config.yaml
norm_position: "pre"
mlp_ratio: 2.67
inner_norm: false
conv_stem: true
layers: 8
residual_init: "zero_last"
optimizer: "muon"
muon_scale: "match_rms_adamw"
orthogonalizer: "newton_schulz_5"
lr_schedule: "cosine"
Rows from block 5 of a small image classifier, named by matrix and row number. Rows with one number belong to one neuron. Each number is 500 + 50 x the weight over its row's rms, rounded and kept within 0 to 999. All counts start at 0. Numbers have three digits each. After the name is the row's rms in percent of the matrix's.
After each neuron's rows are labels from the 100 images, of 14848, where the neuron reaches its largest size: "colour at peak" is the nearest of a few named colours to the mean colour under the peak. Only what is clearly more common there than usual is listed. The data: photos of plants, animals and fungi (iNaturalist).
# gate: MLP gate (model.blocks.5.mlp.gate.weight, 672x256), inputs 208-255
# fc1: MLP up (model.blocks.5.mlp.fc1.weight, 672x256), inputs 208-255
# fc2: MLP down (model.blocks.5.mlp.fc2.weight, 256x672, transposed), outputs 208-255

gate.629 023:585483526524567516408451440404537598538533414563553491572536386483433468467456526549444398456497473496514442447500462468461557513522536500376403
fc1.629 020:495464532463509560515486497538454480516540381599563531501543412508483546411423483496444512483552479470436566488455442498499474449405519507376433
fc2.629 024:486441533407486447520591546495550512467473541470502482547428552450497513480429531455458473477452522505469573536502555528492612495500508518503506
colour at peak: pink

gate.581 035:493546466412526485527449441422488529622532532548505510471412570515568449523575480513473489523525520530517510478534518509488515449467554551459553
fc1.581 035:568503458412466510570446449480435464523501463471509540496491494442502477496565469609454563537524537594486447457476477554524531503480528566524552
fc2.581 040:504482547447499422448451462531366495418592531443481526449500485500597532500561551526459548585507691556501554481498553428509511531531526529519413
colour at peak: black

gate.88 136:521427505598487532598500524540393555485494478488576528511517480511448596541398508468413591479480495483537511480505577553463473471498367478499559
fc1.88 141:458485377499514380511500428453526461550534468489503396522552580441384587527404479569512533607527560421477539423425542529368498544537610559435531
fc2.88 121:563405426551500563459422545469409484600503528495555498460457516502472437473595476427515384508451497578522555501446545528447567566529543493478470
colour at peak: pink

gate.325 084:458525547529553474537466497523404479465450495514408559523447519508506489497444441522513463504528537523563539536521539465484540465495578517405485
fc1.325 073:578514468523500487442568534472534536471523495494558477476493514558472518489562473588375460500510455527475565398511521598446478517470462509517437
fc2.325 087:521541460483517495543556551457456383510527418455489571546439491523414453575512476454461445606558531513431572422513479535504502501495400493513576
colour at peak: grey

gate.472 016:594437580549541498495533451543524461503461383584473589527647400502486454585533446514496513505513415490585511611575544485443515532501535603420536
fc1.472 016:525585525474524418474514553600508551529436503545487498510479589505475390439547476559494530507505455539481465472525447441419483524464470543482463
fc2.472 017:406598527479561486536538497522494498493411484528493493474490535545476453509443482596493517527439374413483572497509563484389528523434460546451453
colour at peak: green

gate.65 013:415485533507483520526469565581616563531530443439551539556505592545471526501505555393554438508465510577550463476540495434514453497496495572378528
fc1.65 013:496513528499539437615528514495494452494564500494579504448548444431564499570549468562534531516459531594573473574485435462442538417419539462483543
fc2.65 013:451489457479466449489511502484532467470579473524453561462511458512569472549570539549476529507511494500500494609491525536475489476397526516523532
colour at peak: pink

gate.201 150:451467494536626518458504526473407509499496566436581391459420587427455527534445514514488494560496482475512458468464501590520565557442455575623482
fc1.201 138:486585459446430580499436504501454608516516535428483347542492542439489562412472554500476497542471536570566472484555473461557625593503436474465472
fc2.201 122:545559508397461468531536481471505452517513440467515522567409466370511552459465462571447548605454481514358526576458511468516473514556465491418531
colour at peak: brown

gate.623 075:474481522452541566442525521530527461496494465670543464438477453526562485499472443482472518451490549484447510486498544583488543480502473596548441
fc1.623 077:570493489508571496540612479400398532559556468297464510583422520488375554553520442482532535500467529524494446467484400475563421478485555385499490
fc2.623 081:545539513521450561499500452559571461453506497501528529559388475449449540596526605454494599439567484516534498605480528464559518509487519502569436
colour at peak: brown

gate.429 108:528460469458494438462509497524572521491504446496456469457431472535508483371543418471505492524434497535455536529521460524453551442404452533536483
fc1.429 118:527500471422449472532527569576515540504464498536372517469450475502487551365384502425479529484476473464522444484590497410499548500438480437527417
fc2.429 114:332530474510559525487506471433521522518514624565546437523426400400500531491534522545492507490577554632491452535466492514513496631506464540429424
colour at peak: white

gate.569 110:457451484542446484488472515573412419505463396567525473430491581491553487583517550540495507488539517486444526447511561491544500555431544500480633
fc1.569 116:481538501479430459445453562561524473516498460530455619491501562543549544562530520485435535590469458524570470473510574554593637464511560493560554
fc2.569 113:524560569420504588590576535473469462403488437414554472502477547522480602475500524545448507490596523520397527494487579502392540462516490513492491
colour at peak: black

gate.388 123:473464477469567509507516528437486549609453505538517577513522559454499430530539490423563518514545419495498445449517503510572545450506609491560545
fc1.388 119:464502550546459505537515550566483493489548513514489529490523457519490407507531474546449481523451550438496580493425429445474472538465464539485455
fc2.388 122:583463358458576522547530518420483397536519533511548490521530540573571507568548573520382509439524583511418512516503531453532659555425476447545456
colour at peak: black

gate.10 137:461499542448601453459505532509550428452502528534443466577510473508559457535430590465435573497513593530475553517527547550494467473546523483559551
fc1.10 135:359481506496567475494489497451485476475501570639417456521449446537506481508491531520445558526484470618579486528453465530542514430501527479526537
fc2.10 127:463497551471523519553499463574523471376479480461604537521554438588469452518494459558469457493558446480518526503492449505539494488544459498601515
colour at peak: brown

gate.494 012:484465504522446464558524437482545534503510441496618515479503504485535626458527449507471498482449472513461290509454475504488512554486510568516535
fc1.494 013:395525541388499510483520446530489503483551469550551442461490465502464596569523444567431448419475511447608460442521434546600556429543548565422409
fc2.494 012:435573550450497431505481484523511482499495475503560400386502444472496593506451442495476516478450481480601469425455440461596427380535501496478468
colour at peak: pink

gate.256 131:490426638531533480473433487526477488429474473568499440520454489560496489557446445550474454539564481485518434458543516463546425539543571560460541
fc1.256 117:467441546511515492466383402498572503476481481530556454487508523563543374535505399532493497531524489490554514453561477491541431550459624510457504
fc2.256 110:494509499503540418487453533533528527423462506555393512495506490598569469488552539488441528404470511511488526424632481538475514561417581477505433
colour at peak: white

gate.385 114:398520518554481528503414511574504426589588508499434537477515486494560536486468432470562553574473420481541552510510491458555464488439463455468438
fc1.385 115:550510476485473522508567543510547586386478451502564542534463473454426430502557515533461473473536578573424486462508463488476555469544511518468496
fc2.385 110:474563453552486503435506559506381510544482467475541458457502409502438514568498533540512501476543466523445503478507479489401475490431479607469429
colour at peak: pink

gate.553 129:557501450481507505446512381418541527535416540528556531535522561518513518491520419529503593522516523472515537439544499537604483463522484529572448
fc1.553 131:567473517466528442499493426518484435567532525505469517513529500477450447510507406476537562510590481557499458574585513440495547502449551545503430
fc2.553 130:475476446600503586537430477536402495497571478458498493563567535479526396499454471556483490424448422493533507436442463505471454526440490511493541
colour at peak: grey

gate.657 128:487497472572481478532456496502486528543502482576496545574401501542482499450487574529574541547355376550456496460496549548423440535528440493516533
fc1.657 125:513522584539415631542512490485504525521521534571452503530428535535535492503518493443553514453409538586531534542454538558488452477474423524553426
fc2.657 120:503497468499587494503503503520527431536540466447515420510451546494470480494592428576540477477514573484514366390571528457460604566509470462528474
colour at peak: grey

gate.594 119:512446527515525514528502423538532569444491452390407470447527525443439450532447521513560491480506535408481512534551482519440499481480547530591483
fc1.594 120:601444531469491462421472512492519611493538541431461513542508539441566487488346518424520477428491510492504546458570536526525549557532448440524534
fc2.594 120:530502476510626578604485535475418522468501574576522562428577424508474496454568479463495519512524511468499483423497521485485465491445441425451555
colour at peak: brown

gate.323 126:553419400492443532384472487483536555524484544557450587519510520473604447589449480544536580572490421474459524490452555631501542607397455445514441
fc1.323 126:465576452546540555581466547438516496502507513422495588424506436647427565461581471567454473531609457485472390496451478500443453504522494518547529
fc2.323 128:568513470579432500479470566513523597485449532476490487477534477441473505587553524526527480435448492574520515455473552455536537492525490519487412
colour at peak: brown

gate.224 092:463579425528551517555528480535416487559465552455515474490520535474477559498480448490542554521535570452514430487514536392562467485472485533479569
fc1.224 095:525414524452422494526472509517496526462538464506405498460477481550523416520508570519418490486499438499500514517484508521486449484534565490466541
fc2.224 108:515471457497648523522583570529545471505433473488554517568541542504531459524429537548493547478488520450516521497595434476565564516416507507517450
colour at peak: brown

gate.251 129:468520479592424539535502440506468556469595383572504503501594507479514531466480446458444537512454438458495585511539484379504471413609432482434514
fc1.251 129:491559531460489492456510482489554512481492474532619515541487502491489436462554533490564430466536489462492506562450557442510496479514484477459588
fc2.251 129:535525394537453535525528495517492485529440502409570517537469522454514668483457466581392502577371531605471494574556487479541520423470468535532430
colour at peak: pink

gate.188 119:463481501451515556415465544473509609491553525426397541551514477320494531550523492500514497597493413449579453489444457366533503542429536523466511
fc1.188 125:438498398575580471561551436576475432543391466534553386516458530579494459454440561501508522463546540606486551540466481607427484462508511548492572
fc2.188 120:529479523471442441497524440494444463469506527473560418431558431410443588494422506499457479450365515550500550484598460482512477537458467493468495
colour at peak: pink

gate.320 014:572487461573543550530491528430504543438484601544481571557584528517479510593522543499418598495444492433566450414541404514471488404452463513519492
fc1.320 014:439472607599380505504535473488441500440509542490473575522534525475477531586447555472494506480469566451612532533483561478486522439478406501440448
fc2.320 013:492514509517406436487548591514446450499514483470454544572551518500421499515412526481514515544506466593531521565519493605530512529594493593460435
colour at peak: white

gate.598 101:446413549453476518490516570544508501446517551443480490520480426424516485429497432481520520541503541499499563541605510446441459624561483542519589
fc1.598 089:531405531450469583455543605550519545443530521464492494499516482423523440513479470482486526516504573477583569517553457421469566555589499518527510
fc2.598 106:515553528500550462447358495447502495516496478417461578507415590581514532508439550563554523529519539502431446529432516513498510527665524496494524
colour at peak: black

gate.454 107:494476530522544538456524502541452498472539495555395523473573508572606463494392438514417490543450418484508518572425445473435563574370582498483531
fc1.454 099:469544472500471479514472517515607504531418415347598494561440539442425537508559570459640515451534588472509467499546484535554380447606448524498463
fc2.454 115:471471569532467479468574492528514401488452450443528505447536541593497480496566529495530575597546487430508522488445494510525611526523457537553503
colour at peak: grey

gate.232 071:496498444558576549444467501511478572534427561520546478520453464461549551494460458565487489508523461418468480562560478419505533493478471508379530
fc1.232 074:600488465527572461454473514546494542515445515439540465515462473456572542434518467499517466598480475466471432485545414485474475495453533512471527
fc2.232 077:519602537440483497534523465497585441481614533439552508470523575477467511491454517528539521450458456444389561457485532454487456477423536483456561
colour at peak: brown

gate.6 052:422504611524524509554554573454506581362537562458397519558575546459601527488487432457492501476560602512493460467539504489398513460512559458446484
fc1.6 047:559517401448487463439492451577483491577440445493446484498469433488469601539466551560539510515525430535481501506481570523552562497498502564503504
fc2.6 063:494566459401567571524521478496493530478559521438500448471508510459555581529508415561468542521551491570465508455534558556614476522485571479462615
colour at peak: grey