From a checkpoint of a small image classifier.
Model: 6.63M parameters, activation swiglu, layers 8.
Training: 11400 steps, held-out accuracy 76%.
Data: 38949 training examples, 149.9 epochs.
Rows from block 2 of a small image classifier, named by matrix and row number. Rows with one number belong to one neuron. Each number is 500 + 40 x the weight over its row's rms, rounded and kept within 0 to 999. All counts start at 0. Numbers have three digits each.
After each neuron's rows are labels from the 100 images, of 14848, where the neuron reaches its largest size: "patch colour" is the nearest of a few named colours to the mean colour under the peak; "responds to" is what is common among them. Only what is clearly more common there than usual is listed. The data: photos of plants, animals and fungi (iNaturalist).
# gate: MLP gate (model.blocks.2.mlp.gate.weight, 672x256), inputs 86-171
# fc1: MLP up (model.blocks.2.mlp.fc1.weight, 672x256), inputs 86-171
# fc2: MLP down (model.blocks.2.mlp.fc2.weight, 256x672, transposed), outputs 86-171

gate.476:580487550508463554526525518472489511531480579427539494463466410470441395417470560523534433494495482548520533495538546447494448489566500496534577511435524534478437493473495507524456475477536493459548495444492527492547500424481522463477539490475559470439502474
fc1.476:463516499523534417615489517464483541474523471502457502485564462488457513492439448459471457489475520525489484549497515443536438477469475531496510561436474515513514503565565593488504491494501521591428479481533583492490443511537508509456517563457464445501519571
fc2.476:482547417487536490481488527477533572551496484472504533521472525548504522447403449478523530513453518582484499470533508481499542495549544460514521491541582446539604434519520459424487475484442493520462509523480467479468488466442565476438558532570504500470505483
patch colour: cyan
responds to: class Aves

gate.307:452499513595458466559443474492510498498477454459582463516552553494506452547537438470449474462539534597465470537453439484463502540523533492501481478522459514499462535568537442513526438510439485576470545556490494507492476406446463451496551504378432502465533476
fc1.307:484495483468456557508517513551552491496485530472422510485460498508473533456459554518486477465454436391466578472484553458481508550524478529458587495496525504422565459490492459486558547544466478452583494524569452493504511473516557490542505509550506546465505455
fc2.307:459557475453517531458466522528553459447531475475459514489505391574506510486504452478522549461454466434472514483537484522510513481436507530494468458558473456518524460481561453490480576546545479526519499499504473483415538477501487494547538543455535439488527578
patch colour: white
responds to: class Aves

gate.329:450472450548543481498501501478479497490460486466526477547513495546523461535449458520520602502487566519497533537500545563500482421587436514524441513525520436552457585488482494448501514524483508470518472556468526515511489505493513488521539460520506536477511550
fc1.329:498517527496515460564479455407523455489457496504539476515477527472591424457460485436537531564504571468513493558550562528446454449572479515536505537515511510540437487481519487443521563518463521489477499533459492475499485491505500464438504575506565609590437503
fc2.329:546517494446526471502522456504531513490504567528572457467484580480479521496508521511436508520485511561401508510491538511531490474484511493488533484485486484501512559557426511484571515451422600442447484451530473511483520466483456497544550539394523519515584465
patch colour: brown
responds to: phylum Arthropoda; class Insecta

gate.225:505552514534520486495512497518544544494491531562546477494492451461613483487532530495508460498499506462449481457586518438440473432542566494471522552483504503525467508538458516486460545446491492564540482516499465496529509470494475538471460522535581476497542525
fc1.225:553511535516483563486467455580554533511472501490523550549467481456483451522537458460538557527526584514391482558515551482451506550557463489471510522506474556473480466463515525488545439547486497515451491446519554487476502504497512607647533554468477500461462506
fc2.225:554503496461489498554543502541527501506491508435559464536505449551553516601490438516446439469478491507467535479531444478454533500435494450429532515459447516429497451497436538553520416489536483468556490482412584428434479542564509467516531485507526450475492488
patch colour: cyan
responds to: class Aves; phylum Chordata

gate.513:511472524517513557540513467454493591519509577471461508458503486469518496529486538526519551506404476482414473470473507513555507409512488506474434485529446462468479459489452452480571514461448492491543518547448496527531375500528477503540469569477455520556468494
fc1.513:475536480453500496455496521561528442486495439499458531537531466438514477416432432538445462571544522479550524471509529519515400514479459447475572535577523477560472526474518512506519527546493480520474444527460504549553522525572597497514593440523463535568515555
fc2.513:553482473503479544561554525479480407483487531503526506506456561545500501430520449569513487506453546561515565545554501578492491447567526505508461404491472527442442500501484460530401507490447500449511502483543517480488541468545521509524558517439488564457467488
patch colour: grey
responds to: order Anseriformes; family: Anatidae

gate.318:422576470468573552547507473480503527533521542485513480556535505473483499439478438528503573467446557536494420464527494503520462542516466522482518576452532429516478570522459526515483457507509487531562548461487514432537532493484466484466401486578498521488470542
fc1.318:511449621512464428467463599570542431413498513519472525440509449507460478573480471508517481512512419523492515511505509524491510477565546504457515509502508553521502472485489510490499546554459513491403512494451511480542476545480558504483469531439510528495531468
fc2.318:514463558451546538453494541533475424509568527548486467523592567496452466498502458457507523478464442417516525483559452529501487458498500508488518522526525519496437513532434439542510559474490576635459500539526521485431517508584517535473450561551500491508474469
patch colour: brown
responds to: phylum Tracheophyta; kingdom Plantae

gate.75:484484504496467556498421541476444482493625509502502445463465469551479477481517480478496480485508471532458500505464515458466545539513514578549499508497463569520509503505511443496543485533483439530547501500467534532501529580552498590519508509488515561602493510
fc1.75:472505542510524462565486499474536486484440500477427517556503490480492467471493515562501540475533617550492544461546495474531543518465521439515491553541419464523500507479459505506503435457464516500437528441507445582483493472478522481479496497475510524570483455
fc2.75:434534504439467532434481547509510435490470463546475512513496544462466571521505543486584499505466501460436499409556474531403571508460460495514511565533509501442496489485441541535475540553490559492496512470545540510468478536513560542538543457556494508544489433
patch colour: grey
responds to: phylum Chordata; class Aves; order Anseriformes; family: Anatidae

gate.106:470557474442478453517462438419480521483411497519491520561470497506514489556471480526553488519515530506512497509522512434545452441504442500564535437509538587448631512485479548511488541474489488490487497493473469505537512484527490506470469562479489490469491603
fc1.106:460543508454511499459461481554502463479478516598524461485486501524511530550476464500488509540533503454523524472460547550470435422611413476611525543502459583478541538450491554574497558477508494474473471515507468519518602470450512523462516557505540522517487548
fc2.106:547454499519482485536454533480477501495517500557476487500525484454501498441523469531536567433504494511408504537544516467548475445464454478456415576481382489508482480469540546524562475510461520498559567511492566507441512599497473549504455512472496481556559496
patch colour: brown
responds to: order Lepidoptera

gate.392:496470435423517499498484545576492447523497558509520508501500510429523532483517517538473485468468434520490530472555547542468514424516491606492489431457471538565522500451514496522469439563414491461499477429439559518597519515489483499470466401477476545533511508
fc1.392:540454537522447540524498494483506469473492488487498528453509469535481441531543514475481472527506502487527539594499465528562439483473414457498482554538538421431437501501479465492520567468523453564430495495542488450425556459474523498536503561511516569474546481
fc2.392:519497489477518556475478462484503474530549445507530503420468548498449483491517457483477520543546497460463499422568535540568477465475508425546468479499516509459513442533544493513520527514447477551492586434532454463505590544502507509481526461502438441464553515
patch colour: pink
responds to: phylum Arthropoda; class Insecta; order Lepidoptera

gate.605:465518537444492460531524487458541486533537500483549549542602503510524469456536514510540454528394445465492495508519426549526527562522549385505475487410502500487416489553496542536513520488510466440501593529513542465503475537521477509521532555535443530471529567
fc1.605:471472490553534445485508483465515557414444508481469543457462583499493576532411514503539535549509536485535500510493582520420557505474484502454581452473440532458557532450543505530466497542568482519488441489467434537496502409465525562467546534490505510478493493
fc2.605:552455458498510525553527471498484502543531429442490475435498520503448568539542531529462473565542444530470461545496524539516531551518463513472477496391532480485515549490523500468442552474484424525473458484515435484521531455465572573495543576515496467572453484
patch colour: grey
responds to: order Charadriiformes

gate.7:391501495498538484535521497445467439435469535480498448531489526433498452559519452419526464501451438427513516575537534482442466499475449493531555555497540580548522489559506544517481528543503452486522494529430507486474486495417504484514448467527528488508556451
fc1.7:584514587558497503473511503450507568562514511542494539439569465572525556494449420577519521490494493574499497500483486526524458459485519512453506463516459414449590433430521499473560531484471488475454503472579481538514501436642509528496468515457452506479501558
fc2.7:498441577449475528529491544489442437475526453486476528493481486499464442493488510471485544482526509453594505529500512430503555484554529491524434507581538484519526470463527488563487543475483530559472497474475500539529468440501513497517497509516543447500503412
patch colour: pink
responds to: class Insecta; phylum Arthropoda; order Hymenoptera

gate.241:508496520452512515530533490536536500521460486440534501585490515536497510474459520516524485448492459442518448485514522593457457457448521469433522528499517469466508505529493507504502504534421501516538461586508524495559531423470494406566454510492529546465587512
fc1.241:526475555528476518559499571464575444442486492405485524468456459509426498483510399483544517432419535503498403494462565483481470522480484505495490552408436554440493505459565460431484516561458504461491551462484446530461525497471494441572518566491472494494509510
fc2.241:594477488498560454438545485448461541483565465510553496473419564506443495528407509575451513472518547482411457460558529491535416476481546482568469521522563509523488473519464480504483472478594462499544521485508430472519486487529454480542498510490553503496527498
patch colour: red
responds to: phylum Arthropoda; class Insecta; order Lepidoptera

gate.488:534482434470544478519533583488528539470493487468527460481568493519478535502452447522521537501481513459509543455465499498544479506508582498421541483507458489414534530534461517494414519523520531526456560561459506489524557421550499454482489549549424527567457532
fc1.488:464523502472467547538474568498558495509540517511490497424496407536467527524495505425561518500503533442458484530534470538449480562539513479568464516516473547536525513495545554558476413458457486538528473526536534508421540447468488554493606495530381503462481503
fc2.488:442552455452520499502545516558506468597490493485450496553529546517421526435451506470490483556519512509485494534447486469554481534460501427440493495495493540514517478546523485404469511506470519618515465463519547533536529568527520443568472484471418460469609478
patch colour: white
responds to: class Aves

gate.189:502489536523519438448505530541513535465518499522514537471472469430466494459507551553422545502501432475395477436527599541508470511523506532477490496415396521550432466543432496497476523453510524484495481509534450480503526468523503499468489537440523506480491503
fc1.189:503512524496504487537546476510542560501479547474479489488501567484346520483528480517461465490452489467530547492446501469518498488523412532518427511540506449592523447473483547528546539481510484442496535508530546511521521447527443516518505476539506536531523484
fc2.189:513521453549532460561398480432485508540482565552507531462522486481436469484481481444555467482533493525524497537524477495583486489484433503567471529540529455486486486526447550546565432459442471494455493581514491486547514535422517517577484473424409488478510503
patch colour: grey
responds to: class Aves; phylum Chordata; order Anseriformes; family: Anatidae

gate.587:472475529480532438502568512478491491478402465487434484517523508445455466499522549534503460499467429476489468521519521497464560498530458547522493435525490490515416485555472461416506479559495438524496508441544419463459469542457509484569551508425481545510464559
fc1.587:457541477468521508482410481520496472563553530592529523378472528504478516467442516447488499486480539544520441492522498518495567445486551488463614600478523559489561523517494519498494501513529548462543500576445495551478501435503527513481498503515495494491561513
fc2.587:509484528500541506497486493540517481500512453537417506556552523489496526523505549446483466448487559566516460490477467511457602497473451494436446546583570440576538441464457535572513448501488411485481544505657537509490505440543481478512478505498465485468429530
patch colour: grey
responds to: class Aves; order Anseriformes; family: Anatidae

gate.469:555479514451539494503487476502488508447501464508449518421512504493545439541510503541542476492546540553526508520550507487460520526502466510491509461492450497471418503510532576537514540530489457423471409558496519573440497485576505557494465445501580436518437513
fc1.469:536421510464451550500479548484472490435544578408449524461492440443563546532497507540496506609578495523508461568513540472562548507461423593499528485549482440500461582493519437489467508470428536464508449548522530469514556497517566487511454515479520453474509431
fc2.469:480535503577550426469557473517538475594487539471555456504488546446513495482523480441498557475512543458509475464475545600482465482516476478478481574577528464481510479469485568467541590511463517505531507495479543538534479505467526483521494533459534490510515467
patch colour: cyan
responds to: class Aves

gate.52:497445490539501537559514515438409528615500461555483479457566512531510413440467521519464472557455449552462504492442505444540477515499421442470425497458528499479490483541520540511539489457509513491487451547434454440512504521507526434494509515478536550539517480
fc1.52:467525515552503536465490495507496536485490454577512458437562545463447438465567524429496459563476500583445486484491528540526441448539556529545481531543527528502487445479517507517562542534511513520522442524452513444525531484509513518474526510509454451551496565
fc2.52:524543485487518582482493487524466455479548495539555391510485527557531515429539540565448493486430500507485511503473559525508501466516534413457581502517510427592467513477566486581455458518492581478483523475552489482439509511477442468466475490478464414493468547
patch colour: grey
responds to: phylum Chordata; class Aves; order Anseriformes; family: Anatidae

gate.552:579532556556486504514560482496479530379488485486480467505556526495501479498481474532503494441470451564524493536460460489471462432417492524442512466460551565505539484473521486472539488452448532511579475533444472539533494514485485455496492541512544510530551549
fc1.552:540476513465441529490550509500527492564570521465480457488507535487516510551340495514526484482526568569504508510502500571488485447547459484430459479555457508589475517573472535531499402436522514541547545463441524512481520481457531503593507454455527460502547517
fc2.552:508512522527524503477449497519470476444557564480503502524530535471437529529496475526417484434537541470486503489526528400505570525488476478458529511582489516500480515554422484514516452494530521570555401542457515569572543453474473528516470522481472485471576567
patch colour: pink
responds to: phylum Arthropoda; class Insecta

gate.38:515479526544535466555453443496466535535440477503477552500515552529551507489477519438492519550527489475488557512502442506499500505548499468463474497524456466514527492501453473463511489588491546479470421502456429481455475515506493438526447535444516522535497487
fc1.38:517516515463460531407565591498485465469538527538601506480483444508513463545512459535468466474582479529482471469420534508490496471521457557534427529467558520509509497498496559517484490441505411458551507454527542506523488495507498569553525442540493523417492540
fc2.38:462491440496436515431492567509507491485443481472461504588477518482492466513448555555486481486491466520546511543565486475507483499512534474496517556499508458424481490601479446581496492526500465442578566433465562540501433524532499445532513455484414531503434474
patch colour: brown
responds to: phylum Arthropoda; order Lepidoptera

gate.581:466516474521481417555466518519404526563457580553531528535457373523478541444515416497484517457505470483512502496504558536538469530523516504509543490526473475481465496507519433523527521515463455494489434548535446491448493483555467499433486515477554500510486529
fc1.581:497567451442440461529489498549484459532517596552546532497536373570455518411489431526452493495506527476542425445537532512511492547460507471527505511507475467486547526509470417466491549465518530466462428476498518467488472522546477471449531454472539491578470483
fc2.581:411500529533439449453572451515539535552462451489498525540504473491472594466505469518482433516580483482563509543494497509477508621543492496467552407544471498519471513497527511467453428514447450491524551507525460533433472477505489520477543541466472483451508448
patch colour: cyan
responds to: phylum Chordata; class Aves; order Passeriformes